python train.py --model="masked image model" --crop_scale_min=0.7 --horizontal_flip=false --encoder_width=128 --decoder_width=256 --decoder_layers=4 --optimizer="muon" --muon_scale="original" --learning_rate=0.01 --adamw_lr_other_params=0.00075
Rows from block 1 of the decoder, named by matrix and row number. Rows with one number belong to one attention dimension. Each number is 128 + 32 x the weight over its row's rms, rounded and kept within 0 to 255. All counts start at 0. Numbers have three digits each. After the name is the row's rms in percent of the matrix's.
# q: attention query, key and value (stacked) (decoder.1.attn.qkv.weight, 768x256, the q third), inputs 0-127
# k: attention query, key and value (stacked) (decoder.1.attn.qkv.weight, 768x256, the k third), inputs 0-127
q.104 110:255163134124088015079100157105110171159148172152096141170158104164119145127096129123106118119083130170130146149133124170132102089088130170138065184095180086133123186172140129174130108150147139176160184188148124111097096054135116119103105120129094123097112085131128142132153122169099143211086168120110086183111142144130119141160093204146083121123138102153092130134094109130127162087113
k.104 117:231122104038073029096092136161132166163157092104127120146139152147107117120164162116131070138157113146076115129082156120146100135120139146135115150100159130156157061149095126104152121107108110234187209180141087041005097143106117141137125126160130136095120145070145128169098129125143117156146154113137105158179110151139102130102102168119160141107109127114121149114141139147120100117124
q.105 111:107085079116138129120165129083099091070114155125102147105132174145185126108127124071161137105057123137105122207125133168141114099169075138164134176130138087086170166126082150122145165142115120127144114087084123231173131106185154156142114094146146113125160122180167098145081056196046163081136097165147093191123091143102098199166073171157138163146168098084116137125105179145169149127172
k.105 082:094076158149229162151126106105124089157138126131178142078076095087130128147135136119096158098137075160145096143103172122129147143079137129120048102161121058106177148151069148122125093117147183097167092090097140197182066162082132092126082115096094168108117192071136113090168180120168104143146118092142133112180149110110151125069150122115163097198152120160134149128113107115132164111099
q.106 135:114151118105108107137130086088065112133152186149096048133066160145144157124120114144108194084072141085072145158121228152136118079139082133145124163145164116162144042115122109146149140133139142135190143122085130163149079114170123092125106121140144155139160172197144116109080193146139196129135107117108173065087152120149103091139067158106127131178132115117076096120102094095114171080102
k.106 075:115153046085153224113136047140102125127130180118167136193169117089177126189109148110095154127125103073120128174165136058152148075137133184114165137119068100079132111082083125130134130128114164105192142123136105166141157110127107065047117043143116113152137196157087111103160176133070134159102113136111128146119143130194113082121153164119099123161173108143093065158137120098178140082137
q.107 134:236206137151206179123177098130193160167199180147150121129183079151140090125166132120076152121142125107094115095189130102094146158146122160116131105143128100128130181114118153104122151140148050116060052071065042105095082032062063083114130123109089114088086133143112169161138144139134110135115086110129147135114124138126127147175132041142115109107132169110169161152108155121089110154134
k.107 080:152148120114109103120138138142146128089180154108082168140113166117115169144212139145101125162088185151126105114142178114142118202163166154182170144132119101155145120138195122193145084163145163174165122102087088151144149091123102103182134069159125158090114148091111167099112130100108099102146169141113084102134149113090087154106119129132162173105107108146078200127116095068136118080109
q.108 090:094136194176215154181165154154192166096103130097098081143124124114114130089119099084109112114117086142144100106149159106146096109165127110083181118169117096150082165079097134160150143177099126132123099155175176189146173166169184115158112131157129154105150098161220103108173124162119048138123152078162112141113109143121108089094148120106157144097115127123065167139101148167171137145138
k.108 113:120162232237160148141130135113034112112076104119096087097163093129133138133121122160102121139134143155095118183077156122134186092132154134129114098141115146125137146117131132095152140096095138124069109186174208211160161222183139199146140136160142149162128151107104121223072142105151111134171105140132114150139171125117150134116123133108101146164182146145153090111146088128135098142119
q.109 275:179131133164171175140138168183187152110132066111134175124222113119087103138126172139155087153183117173111131082133076103120127183115163120121110087128106140107101203128122152092129152156108109122060096115115121091105176126050129154102132122094121096107089057068101136141202059091121088142103163130176114181132111115104132196100161096141131125043139173074195124166182163154124119196178
k.109 081:121150139098133184128169163108147084095184119135160120131107161127098112088182146136166138175190069142174078082125086190078152217134078036133134093159101161115156132197144133098109105087207131144124133066133150108141134133114129135161117168077135141091100120099133102155105113092158127176128119131132132127125073082101097174105130069112177092091075163100118144124167164164115142111137
q.110 088:178156106137069086083151153175147122159213158169127141160127138114134145169110141083124121165113112129119110152134122090147161153142123185206099194149138050130137092088134111123161090150126127210152159100129063095037041124113103075110091113135096128102115241160080122136123154165129102152101124115095168121112119146155119114144117120175208143097100116126130137170089098083120115110127
k.110 076:076101045045100075175158092184173158131129100088137133119155116134117126110141151161135116089085101118173095137126089125125090055155128089077095147083118159101097141132137165114182164124131124206148165113129051046041147063101120147094158151169173147151136156149125118086102149089124126086155159127161151137097150126197131118116120139149135165103128155085081121134144138180143142110146
q.111 100:116070109172184176151153152157120109151123132182097066105084121189093075144093111110112155139181184093135156106077083142119177114120158143113116163139149149143093079138174123129138136157085123111114042038052060075162144145160152149167125062124111110134100113131131192145096093150120143154124121155100070144127134101115085106116153125128089135133092105114162103113114117042096135139116
k.111 120:167163185192242210188152177150113100146118133126106116123121109129136140101128108105137146117092121116108133115090144136056133160124121120141117154120116137130127128123161125100127119111136147154085103085095152151196162178171170178177134146107151152129141153138135154175112116097151155119118105127153118077129173092128083117135109143098081123120084112122116146142142125117133089111180
q.112 108:210161229232133120064080071114104116133126110186145143169076126159147140136134110140154156098144099110139170105100080102121122183117088109140121125130123163162119128168142121108106206100079095108059114143206104119201122176074086137129133130103124144140139154141131087160125109136116086098092081141109093122135150157146136112081135136115129175137107100135133137097164175096076109122130
k.112 122:222177213201093078090101076119103155181148184113121130164171140168155150085109182170154115154144178133154154119118123113146102108139135145116117134075129151146118113149127112144173121144138135151163139232216196162105120092074079109116112097101154098116143109099121127122175143134126130169119128136111124175061163127166117136137117159183137146143117133132137106104172111160119132095101
q.113 089:162075059116126141106098143201149111168122184160147149145142159099113114171140137136088168129124135123171131154084104138164160129151130100160107177148157178145163133134123121129164145136109152126175093027116028048110105078051077116108123040133128150129131125138157119112059158107098104119148150138095131120168128096105080140106111101088128104115092107103136133136119120081147126124132
k.113 112:138054063054153124140155144132214103130138125139131156158151129135137142150150176122130139106109149122103138111168106123120098162129114151115139117143131123126112140089122149152115131169161138168131127056047047068075109095077082078093109112115135118078123099129082099073143103094106157095113122135161149104100107087132125124144161128128122124083141138139105118183125101137144131168109
q.114 096:032135218200063059134087193141143109136099120134162109154138163162136134108065115170094147075107150133142171169135086137120133143165128131130112162139167164114112166137126142111127116119094112089046028148169135133093149167197114188178136129094110121108105083147136105106149162136134143167087165114110111116146181122124117139108123163107102095077140118115134051109158134108140125122143
k.114 102:112244235145114167107166158118124170125138079135082130140123127081142126119134099103105176142099137121143113131105124097126154113088105114138114104119126107118156120153145128121134153120091093008028166186139119088142108169159149145122147073134102113122135155131179120140149103170160075130112095120101082189127108159113125184139086123140118125102097165133110185097107120158118141130156
q.115 100:122139198104056029073149134122121157127143161044112176123101136108158160129136110085151107157148129117165062100194150103135133099107117127101119112121133139077141133092148162128139081117112097206110157219215167158056062125081162137114122134134145092118096102099115098121099055147126098131136132138122095103093048132127115134152149105131140136118168136164100126148158133160170061150104
k.115 106:077122144085000026068113071175170134069161130111105118150100121101107119120114112110074111098101114134122131176136100140121095151179128133126159148100171104152144125152108156137065161088132148142114224175191087066055091071163146143143142183170118183146121114142120140111151186111164137088158135132121167163134157133159141120139139103091145096137154131098104125149180109116118144164129
q.116 113:177168215156134099149147076083107070097143135148107111100109126116113060132133169135084135151083120124138108077107123138064097133122138117147109139131145109134152119084094105107132123094138178114127185119190167173186159187169152126133139130062156134106107175147123156147093148134093091144161155144087118168082118122123139131165127129124135155083095100106174164140081136118173140105139
k.116 137:167152124123145132115056076069048076103097122145080170118110080090115102127115105153090131127143143118125134141117150105130144152122144152165139107133158079145122141169132139103154108090112078154116160186158162175149132144172127116073129153149160142143108118120106115132127093111139130126187119126117121142119111143110105157168117094126085106140133183117131156096113094134126139116125
q.117 104:192165031057199182161106092100116095111106122156185119147142123100128158077084100185123174061208134124098142134110171090118127186116089101147173062116126181184099095183144097150134141105158114101149129149082133145135185148087117081109132170115134116119168070098156114112145121063154155131101121147123151109159141110172152092112128101113127063174080139197105124069150146122068120125112
k.117 082:199114118110218190162118127105087123160103170134166145137136115184172106191157146143164129170130141152120127183108140140180098069138143083096066059126151102073128153103073098175141113110120129161205069056099173181166113123041072084135087086107090072189098180083149124169084125125117132159100163099178131160117106126130122126111137153137108171123154152114106126158111163163181103096139
q.118 128:000090172079073073093093098074076095111079149143142157088048088102151117135127102136122143118119102123165096150101119118164142089085106101116150097126091181110149115122139119122160130079086139195173183223142188172148137208189181180176134121135130128174157162132125136159112132102115151112167103145119071122140129161101147098179108142148127147160117105194109127101122191109145135114063
k.118 089:064123105113125218144090113138089145161098155170078165085152143112185165093152148099149112090101108138139113148111125130148106088144148132136139129194132082160134084095067096154110147064056107051135119133119130162162122149129092104106083119115182090104098120141146098159153150162110147189107143114108154145079153134098172177118161179153081076164122213121132121103138156155184151134179
q.119 093:149172156113110106156087101167101108136137155106126183127091125087161118143111107193121183094186142072119128150095169118121117136083107079118213113121190198132104064145123102138159105124125098087096074141147119112106089164106103201117134132131191099111169081089166101089166162078162166121127101139099115129159138109111118102082136134075115120139143104150115107094193108154069116127127
k.119 080:177191157084120147150136100171119111095104105137107105136148120135168115123060126114106098119125142168136160071079093143142127100129118120139111062095097102160180067165050072203112200074109106089158228155118129109073109126114142143085055119131129088214129165118107095099100209132139134152131142061144124201126112151185134116175130093119146147106109147112087132144140138120168175101125
q.120 085:112072112104054101118143187124107143158153126101127113124116140128073093122070132187111134139136119120128128067159142057108132123103071117136097131175181192127078109086106080099104101146130174255186167166091078117111126124183138156083124159131116137178135178167047158194169121084106152140101115115170162121111208124143114123113149137083127105117094106130092098151099110068079134101105
k.120 084:044023095023078128201173129201162153107105080132112122065145116088109154101125073135139104115090177088136130168135138112103076132123112111064189127145108087124133147148128114117156137067117150181141104065130104087170091125174115197226173150176141169125125090152141078128173090127145127083135104161123128154146147162172119133135117139136134084119105187063136152153166155133150126154126
q.121 096:172202100119159213120141077122148134114131079149155061161202165125121151110118145124149113105107135168095097120173131134107101177205129147151130140131107087168090134097112158086125138140130107090097164089140148142122152098100151028112112123108118116065113147150129151101128072104074086170131109117192135165104074134213063161143150061140183113102103138044166132126132139159102146135160
k.121 080:133168078102150177065112038033143049118138135128150187207088122148123119150147123139109146179158121087105136144123090137136174107140146150154131145121110160072124214124139152126154110138175139144160115129070136159186114093075147071072097072144110108093099092121104082098125148100143108082135109142120180108146087117129133140104125106096116163074157171133130112126124120126115100143139
q.122 123:061118116090124144093115168106129123113089063109089181109141052088117102081109139100192093141158094126156131095141072138110122171123110144128098108126092165127137143142147168111137110086096181153127203194168174162164198143131196165124173198151149145113111122107096112207166052107080099112113130158201078178152093139157143153117166141154144152116115161135105148113150127158139126147156
k.122 085:127117113104137121125159088145116116093093105119149127150111143149103111117156110121146171147112163123133176121134128107077106204116111168126150189110121111144144177163122118135076092117102117113138145080166189143207135142197114135211065123119084099106121142188178120121138083140152142150150163159079197082097173159082198186082146177098216031115121115143122078099171175095126126121194
q.123 106:095041112110123117141149128166166141125189141125151157107097130095120066138127173130114148143107106162093145119114158123079106146116095148170098143131111127148180134095108118078154129111118097255109115118117063077081084135107105118133149167135145158150109152122108156150123163113159130133107134190113145149157124107168127138126135116105158125071076147149154123160104138107180117127144
k.123 129:001081088048120114157188174128180153097070101126154163120130172117139134115109126111137104150129101102120122091150138125119124120146106134166104096148105108094136136088100125092115118120127143162075096084046059130087144104191116143139159158117120101154098121134136117116113121123109138153130150111127136072119118118129136142162101091120135130103145138132115138136130122122142107162160
q.124 086:097152142085169149121170118204156123137139140168170137125088132108165118124143157091141067149163106145134124122095129091181134113149164162173132136093137062135127135100161147113169086115129096079058104094100148131084061163145150126121169174071094099089149189092108104059130136166141077108064112138095108112088068152158168098118134073168168121142121141129152092147134136121109110095145
k.124 071:127172147136115136127126167124068094111044116105115118158137109108132117162114148088164142146129175130156135131115130183033128102143118131099162065160059214134115098113127134126119192143152144042064144125144152120091176116101150136078162148113142132173125122169107148130080102102117131099149124138164124161135113089167125141151120103144162166105112126096116158118125181189141123167151
q.125 103:100243163052101056100121147148143153162073144139104124127119106131103097167136118085142128130094099110144155141161100121122134108125140123101145135177162101102098101101136164139103159162122123000142171186106121102095115066142170126124152176141070159140128163174101128119164139097082120113139119098146108123116133152123099130159150115118148125145124114139092107150070131117121168160114
k.125 116:255192160097067093121149155129142133103117151135130131104090132127062150127128107099123119123132113106107142127110136108086139080124145125091147163143113168141121128155130093136134105150176142070122205132146082095126104150120209130183199129145104128093099117130133134117099091117132143147124121146118118137162142133108102113100126142091161127094124135141143118140151119124128112156099
q.126 109:103159160100164135103102116138114136191141110146108162102131129164133105150173156112130113120122139125145167109075092124113151075070117100138144094087094127205175187145130151147108146058137127048092123123169117070145176173107181052162169118179156143091146164164178125146145143112208162173115092143092121157179100137135128138100135140154088121144085104180112129123144148139146178104178
k.126 079:204231156140136162123123098162126110079187122106120164164140125143164109127104106103137123141159109143102111092144105130149100185135161182085175067126120124054065112122117170129131094146116126028177129163128065179113146137143136116109096089079142118130077137155130112094155192159139084113087162084166085146140100149077119107100097161140156133142173125143148140148078150138101175184131
q.127 102:154163096105079136137088161103108107137124123066107154064116091142140181144102124144158089181162132094159101124139066128144169146135132103117117100152188122101140061125099080108110084137142122068232230215204160164149140184138121139127095164178188105120160164112129148143106150125119129113182116110150140101205137133115138111069147183155146112131111109155108179096097084109128103103129
k.127 097:220104141145087094139134096118100159158123138130165145147127108129175063099128104125135124096092137170163111083094150090167097071098138071136103142126100122128131113136142148159104123146126113168215129144093153121124169136156144135200069125128163088155135187135131128110165149145132140147141177136110164163124123155123154105126096162147100162159138118107162182098089177165104111069104
q.128 106:105229104115173195173167075077052067100063139087126098146177099146102110070071102141131102125120128156122094110123153061113134146146120180157152149103152082151138139105088133137082143101130137020168179112093133230156194171165145088137089138134128079128093156112128098139122166141126182115181126151117147144116156147110165175131159115180137085109138154125050102171074134118157161148123
k.128 126:120254137090199255185126053087033070071088095113082117132098094073148148138143114125122157122125095098125157144104142114161102138111141139147108083155095123123121131181135102120128109126088152000158185106094186211255238209160164128128118111122115127109159172160139100099115106129090112146139136163105104121115140156100142147123173153165119133164156142154161128139159157141127150120109
q.129 088:086094128109119072132089194137151168110190169120088182137133169178127084154103120151152187145117127171184139133114130153156105096129052131093141173109122148096129145121100201120122166085126135168119099063147108101067158081145094076106141092123149060106121072171096097189101139147145094183160178060133118127131131149122129166141121169195162146054163155152140096087154136125168092119167
k.129 081:037010098129043123080144129155195190150206111145190135144174196109115143169105108118140131143126120150147125088187123155084129173146132135142137160104116138093178143142111094080152124086181109175140087131093129056059058073072093139124131137124174131090173140103095118132126092138136105144147157152165102130114134105150133109050130127137169142120103101117094109161162126167156111135143
q.130 093:018143111080099123088114115104122109111113109115163116111132110151169098125143155128110108192139152135059137124115118082124118160118092156172200150128106118113143182091139151160127064115145112255160159190160154126174111176158126119165141156120164125080101104121139206094116186042141124104148144122160122173172113129166119157139065151070130108020105204129114112087151108153097155150114
k.130 097:020059079050044127085116122038118058117112105083085170114122117134155149117140185097135167180173096122136120084099108135110120141120121127108140138139126131123142118087127124113179151127154113255131168175202190110170184168193122151163089114122146161120123134138166107133164125079120161155091134132108120138110106137105139123113114153108077103138122157125151046115150155126176187102130
q.131 085:194116116072026102127167072086110107149165124110111180133118209119139159082119088114183119110127061194151124120145112079155134104156115136138147112128134103154124074117100132117121103141099160125123164160202149101119117137158112152143144131111147136151115180146136064160156074189122122114159203188102206113148145118149157061093080115144122148214158110078049091144124122153107122120155
k.131 088:109140079036050060070087122081108057099105147115098109093141087174061145131079167169123099129101143066131148116118141128147149164124101143145113089109164138151120139145149144111114135054146167151252189186173159098098113122081134160139149148144151190168138138103122126176116102131087167167086114153117124108133131142112119149140144162111138129148148138120157096155149114132101096143178
q.132 108:155120145141187081112168117133113080103083131074166133173178145116059123138103140141118138157138101097102122131117161145163135131155099168065112113147125135155162189079104080057142090126148129118104149156132097171153087145088190141153138156129145073141138113082178079110119110153117128107185182150136065194131088050138127084086139116130057136133120200149133142158119125146160155179168
k.132 104:176131126228159132106111102178077147171102142102104045137146121107071114143085135119189146097096073134102153114109088174120177063101160121080121069128084102141111150100151148144070120166150117107151097101202204137150168101121174144109128159136144157159139151157112128091108151122147171089139121097127115089140126122155138094143121091153158146120165105130085123161098135103113155144059
q.133 098:126158144103142070163104087097121132158081113170129122111128107147112186078115152156150104118127094162127164146157136107165102094122109095118126098138137141126066181143160127136085116127117099007123163156153120149164106141164167077118108130107081090083182166114146118119134092144086140111144102121159096116107085174072134149119170106149160099114146073180131142090167177136115130126126
k.133 108:114214190110150119110147107087070144116060153116162149145093153156094110113100093116113158135144172105122166193103110138143150140141183172117111171147170129160142088134124137148078067137141156000060156162178115125134114147121132129146151085181125113167108079141167075100102147157107123112167172127067147103123091129135168120092138190127052152140139114133158149115057160087129154150151
q.134 076:090064095130150113069032128158187118122145124183141117153178114148178136190154144110146145134154064140111130184099151096112121151175117077089135133158142149145157094137154155109089169075070114160137094092101064087128101063132082118097099097098070111109152129128133151139083102127116080073119099081108106153160108202073145125164105110120166157101147101169136118130115162106167120114122
k.134 077:108000065135094079063149109136140196119152148150169160163162148157124164136135111162141128133140148175145145100125064183151152093111106129133150168166118140098105160142141093146160200158136075193073016141100149112077086085111119080103143119125122106128138089122131088135116152075160112161178133142118149101174137095138119104114103089123146176106093055107066128123075116134148157151104
q.135 092:189143157128079128089114093120143101058137136147152161165103144124136134141130123124072146100148192107107122138107111178139133162145150162130143098089128116119145103153157105125197100125143121133100106146102166126091090119071112161109178083124120161101139109151165113142118116113179145180113095159127139152125186088126062125137092151121122150126130063067130124134150131193122198117154
k.135 083:215158208180086065113044100095134091177143113221111146163113129112146131138173132127122217148143185128123082150147180125107122163129053129168147205071128184098181093153138161154134136107126138114101156080140124116114133096094077130109060068129105085066119150131117182163111131136127069131109113137139167134148097136175137145155082132139110115117108098103119166133157151079119074118113
q.136 097:143215186177157128141123120141165234153148102125080148137122131112127118137157112106148125101099182108098148134120119162115114111104155071103108085107135137117095097145151122118152147114105123115129111150112119098053117041127156127051093134109081165142137123073142184061140100101154138161163089161166173094082111110163125109154158144137164176118130107114183142066138172110126116116113
k.136 083:183170255166157142122149124182161141132149120145195154155142121128176144124109104146091113144118163117111133109130146114111159179147182170111092156127150133154157107065133130154120107148171138000111109121152073118065079099070109157125164119183161087121092111081144099151103146170125124088123171055136117159138090111154165127153125085114097090092139129089169131123112110113093100152169
q.137 106:205121048083107052166063153105154135173095140182172125083111086168070189074104150143150144143175123138118165132163100144163135142087184096119097120111155119128105113125140097120110154193136116099167122167132097098078115144145074136121093163083087109133108106105118133132148082065090139129093140062083071128095110120116107065092141161124113122128106111178153096108115084076099085115138
k.137 100:255143048073088053100132151127147130141135184160195131160097108184112074128131137152125091133123134114120108132125112136093128094061152113101123130152166120137095116128089092113111112143136144093227184128181063067085087119103047122088108122115087157134125111114130112148174122132092177088117144145111145141133171123077100161100176132087124151149130159147125165075100128116143153137127
q.138 108:245162144150176127087128127143164090116116069168232119155169128134152096101121165119177134127199125121080172147142110168120131147065107151139131128127126144141164137119110123120126139170160120118126124105190127137136094155106101094194136165129118114099088138070146113163165145118150168123075152114121146168171162132139085141124069090076094078112105189086125162112143093105115151133184
k.138 099:255131170175136051131118094130180129142193161148159159131111075154090187089131117115135143205129144197139137118174094128098121095151147058068111172138167166098128162159162119132140120141109090121029088138143142138112105090090140128150131124080100139120136105149112109074110091093104119131137137145132086104143107142135138088114102096136115177094084112161173140152087136127122142097128
q.139 110:181112128184180086073129114155098144169118154106128116146088097153089162191113107150160162141068122128143052115087107186145154068122122163167118108128155117164111100134085184084118164154111137055115073046128146127125129114123115080167113126188123121137160112207135058136115111098157131120135134060091153039138096101092120131127149133137137148154159099198116169104122162094166120120111
k.139 128:136107134186234122130100143119094155142077202185184125151076155155064086138136060174088108103099150091118163134113169108127124115100136140086053117163165127161107086165155054099098121136121137004126109064152108128122052096080066132121131135164094124123146126079129157111096096190099121076184114147098077133129147116114173148074147181116129152129114108119128149141132158104127107164085
q.140 093:111090108072140159094114127134136120166180143088106095127101093116161149147160075145098124152108164064138082146116135116133143135134134103151142086145143077132153152133123125095176106102115088097133188128099129102137160130119125084134152080116088149135114177118168120075120105117113063121143112123155064105126142086126087109105111136066152145210171092145189110109092153099067134128142
k.140 106:048173060094062158079131098054064126076024118204125146137113104138109088113113149152059122131109142057116133137067185084159116143143138180144179155128114135118114082148149141153131145160136162055168145159077101150151122158137086162123122095169081089116112162131178145121137158174134138120109110137086151194114180147159152174162137160138134098118119085120135119118169126142119115148106
q.141 097:166162131130124142150113134080149104089071138089092141080150143097136138133150183114132114136096091081107144120188145152142111132128161107136086118157134148062102146103124084117175110144134138124114126156144134180159157078071161115129105101198143088093182070103095092132099155127138058098115085153141130183133060131139102169152173126146129111124100108131140122157096092195124102130166
k.141 090:184171167142232132152127095175164185146123143088129088213173143078103094131160135054141104127151115201109147162146119166209114124167090143145165114108103095098100191139155182173051157123106078151116131170148178215173169108139142089097082080092105101133133130108075112091122121168160084106145124143175171099112102075114120079146111107141139148110157175111087143101154106082120161194146
q.142 110:116059070069115141077179114108128116096135095149125125145165138126147131093095147158149119124177084125177173101162172158102116131098076156152141089184146174126149176170167144091155121090153114112160149138137126106159126148124093096105120123131097100148061157138143091188142122149138111185081168134105131102065170094123080159099170076174085057178122142152117096117140081141095163089160
k.142 091:000055056090116119179139106108114151170198162145150143111122181125148121111175185152118123177109174177108109177076094084155113146149137107150109182108138128069166088077139079169089140138135229123175131134104122126085140165112083165107168054122116129113131136129092150099132099147100092101117156115121164099121113152134124113128127184152186143118078065112089106132153159101159110160134
q.143 105:194192188164120127117204175129136129136134096084116148132164150123101126044117161105138115143170078180139143122143164089143111130115090147061147152143116164104143194130127133107130109151136098051075087136175106074100119119116157141178135137143144094124099151102147144192175123147125132089146118127129139118161082142097177141062145141122095102076108134127075112113147124144142103108136
k.143 107:221196202168123104118166201183204120120182094099108125063143138149116143096133173149133119121167103132145127081156098158081114115085144123100132094135082143112082148093100137090132149191178170036085091121141092068100116124108178158157188178124130164082171121118127094121164108074109179138118133082171091110172134132120061123086118091100152143146149132127165128088139066127125151123157
q.144 106:078082181161133129130172162189139146173183141146076129120106107132104119164136081124100165145095135149170126117080128165089115117147139130149147159089110108109094088133099150151141134133137128081057049090114135117080118094195115176141181103136135116162184133145164152175080146136132148152144157064075155133077115146144173141169132152101143131121147094138177125098123162145160053138097
k.144 100:020083223199138096142200160199149216091123083105130110082122113136133107125128080120113090103119130087123093118127168114123129111089153170121103126142124157129180110111116108106123130093117100088017089164060073081044094103135159149175160158157137150145129126111122109141132091165146155170184113180163106066132146118144120152143139153130112119126135132146107161145126124156127112098121
q.145 088:152079076140135136166081094092140141085173156173098169176149151117186076166093108138153149087064155069106158141110193120098142153152134152149140134143180092143139062178182156136114128054113151115127151072098095143172121059068065062043131112085105092115119122157160057149109136128158133110112125100097144131130181121175150121135106130178142128147162103118137093169112128154142122049159
k.145 094:097091078083133184058085073105084106143133108169147090177127166143118138154175124176114110125147131120118124123101160145144168145126135147186096147140096167137144144167148085116144151101123135120195090085091161144126147095071099083048103040112071111121165182128099108166085135151174075129083139179148148113148114130130150137140149144153210132179054124077064104202139131133151152133095
q.146 096:074080124117137154072057179101148135091100095120142120093162112125146157127160117097213125201175116147125124140140061144114139173094158104136139169139089153136082096126124089134151141141094130102141129194190165085154129171109122142114103140156129129139142129083113162113140081056142026094124068098181112134161119179126132148131117140104140116124101116130087143184133120098117110151109
k.146 110:041112079103098072065046098128109089132084089171146148105129100119129146097154161169149148147167133126157142130099103132144148136144138114128189112105109081082132206122168109128108158134150109146061108231160207159183130132175095132166162154091144138156121105105169113068109139064126149098126130118109158119130149146082103143168098083085085125132146165166127073072108117112134130110174
q.147 097:247166118149176133116134135130120103135132101096126138108061071065162153122122081038120082090082142060133085118108103187161147149124181107110094107133151093150081081184114052119147140138101107169149153142077090175159088199156166152165142204164130176120094189162107104077149124131123135113126097149103158133153132091140093078131097180133124189153117137068132188167094151143128121124129
k.147 088:243178112157139141215106119143109029158149133138102115097097113115139168082097139118130113085075124152179092132147121154110098078151125106192106182152112172178069124154105152109148129147087087168163141056152143140172159197171188128119137134148102105152192141177170109142109168154163142101090091123054105131116129192141096140114118085110152117129131132105186177140094124103115107144123
q.148 108:088169141084112147150139175146142190156130093070075098117106110098112124193117143087040108125040121100158064120131102124153091130129115127125107108188137102097142152097099125156114072099117141158191209162100158139163168128159114143166104135153157170081150135168078119099127146114109131147138140096145167085129101076135135148129190179178128167112136128073145131102125143154132127147106
k.148 111:083170140031083164178203170120114130119114108084106067070124164100137084130086118115071131114103148147104092140126157092123109081135130170135121149101141124141103105147111090123115096095123159193180228165125128145093135202183162182150163160174172088110135180106128108130099130165083105173174116125101111152109123121151091146123144156161115098089138115142130105127160111151133153180109
q.149 096:032182125098102093062128088130134125089093097144159133186129144122116114163141146151090140125173171122178135130107090078174183100150132127115160157117123109130153108091160121113130154109096106070101160203161156139129150183134135104132164106064141138085122145145153130135160066139052181131134131178145132105154129165101063134123159156173104157079141134107128120134199092137141187153189
k.149 103:000147137115000107100040086064098124124064101183099149159167147153150141149141119152133155144097136108169175117104072137145147141140129104191155150128083175100110122119142161165134133086136176000094194204175188138149151152162171121171114112138160154105069119139162136104113141127087075095147104163132116173110128134139187101151111140124090091101131126150115074084178154131132098137156
q.150 104:149115142113140135072093126143113101129113162157171130182117164099118072125095149087125116093144095126128132119103167107125151114138164150061140164127137122127138039147147114113097115098144179153157168117160142111077179101039104108120099161124112154164066100169149099165124077167094148111139170170123110080147151067158126119077107148100085139135103154152101118165105104109143197145174
k.150 093:193098090134058086048079065086139139153153117181139098198134128136140174204138114149136138096108109121114189080114112137175141140143106102152119138145118141114087126150114094129157085160149140127172104139176169087171040103090154069123136096075133119143126096151170130127132180140142148123179124132095159153153158106117130123132125166158157104138130101157109127154120119190124133126084
q.151 122:000127197095089087174153203177124138120144144111145131121119184153067127122108115117073162109112145140151091103140099169123110089149154155117121145133109175113136131100131134118102108178161163188044106088066119089101062096134130132119150149144163148127131151138101140132112120170138152147110100135154111145140166097198117100150111109141134157124121142090126151128179126119153117113150
k.151 125:000083173133071163109213184201149171131165126117101110130133202098126141180091135119149107145173150122118129137132105137117169118157111161122176142128140127130169135091136130105172098105111081160062123106066079044037086146138142144123143114098198123157103156123103121170129131171171140181128116083138153113072143100152113160108123115181113106102114137124102111159146134132067141162109
q.152 094:248131169173138090111165172198222163172144117148181102151126144095067132138120111088147129068124113144107175139116172140095138095117168159127146112125157098173113088093151127136157127085147110161101082175130088089061033069112127182104194139101092181085124173117138125114138090130133149114122105127157131124118147126142122123128143130099161144113106076156104123158083139127149112146084
k.152 122:255124194235109071127197201193213198189152139117131112138121117164096136087135137146133136088098130150112123107144156129121095090121110141090069142134168128141134134118126132123104143151153126134077086124182053049026032045089123133114167137167158124167158130107105134161092102164145135086128111092174148119126145114130106134179126150118143149129128107117084192154094130133109094164114
q.153 087:057053114152089144208201135189090122071015131157146090103127085133155106188112090160117115105104147140109164183122175098116169119095184122113093135158125192163128161174115143135124142188123128121121113078102099153131126131119111120095131134172107113219116111126107109122100128153133108073089117124133127110177160143104166096160144063087135069173115146155154137170137151097174112123114
k.153 092:054053091151203170100145128156205123095089111115138133123103110144137149158131102132150158130091077124130151142133056144135165125139166121111144095139097096124109096078135146110120126152083130135130028103118071119159176181152171186143143142110106143183157119167174136076182131170134138092121088132153173157099127107121124086131136071085150146151125124124081150096111151136121139097129
q.154 108:124136152224170165054143036141099170115146088146111075178137111123168109159173165151150121099140169100080125139140135114122142134145124146139155129113092144148097125128130193145130118130136147133122094126176216153172126142072164086053152138178146170164121106094134181106142151120175145073094066133152198063139093128109134125152147096144096112112113136139137186160174134109103120126095
k.154 104:135126172217245108153048123077088091166057114123119188120148134112176134063186144107145137131120138130108121115145150105105123137118162128115092107171142144148141131094128165119138159128144135138077073118196197255139154073126095061133095126107131138118074082081109163112154076081102110111137078111164118098142125104150159093166153122117090145135114125128155145059153121114129107114102
q.155 110:177178115134151118166112214190146130149146146209142162119120127200141109171176129126123121113132140091144128132085087155082174110055122093112098163138152146106124107142172091132137137181124152000126111029116017051163131124074121150079156102111146194119168150116090164103110149115085119117082091137130086123145114169161089134119123128101104143137133131105162124116154180062091101076143
k.155 130:255223128127142166184173191209157181161138143168172120136143145179128126126105122147137127133186144131124126106125084145157169078121123116127153120100124113092089144156138122132159144142121104000123092022018018047100134118117122138132129087091100146101093166153106106132151114150143129131106116128147106135125112143122103117109161086143121126105132121123073103148132159107094136107101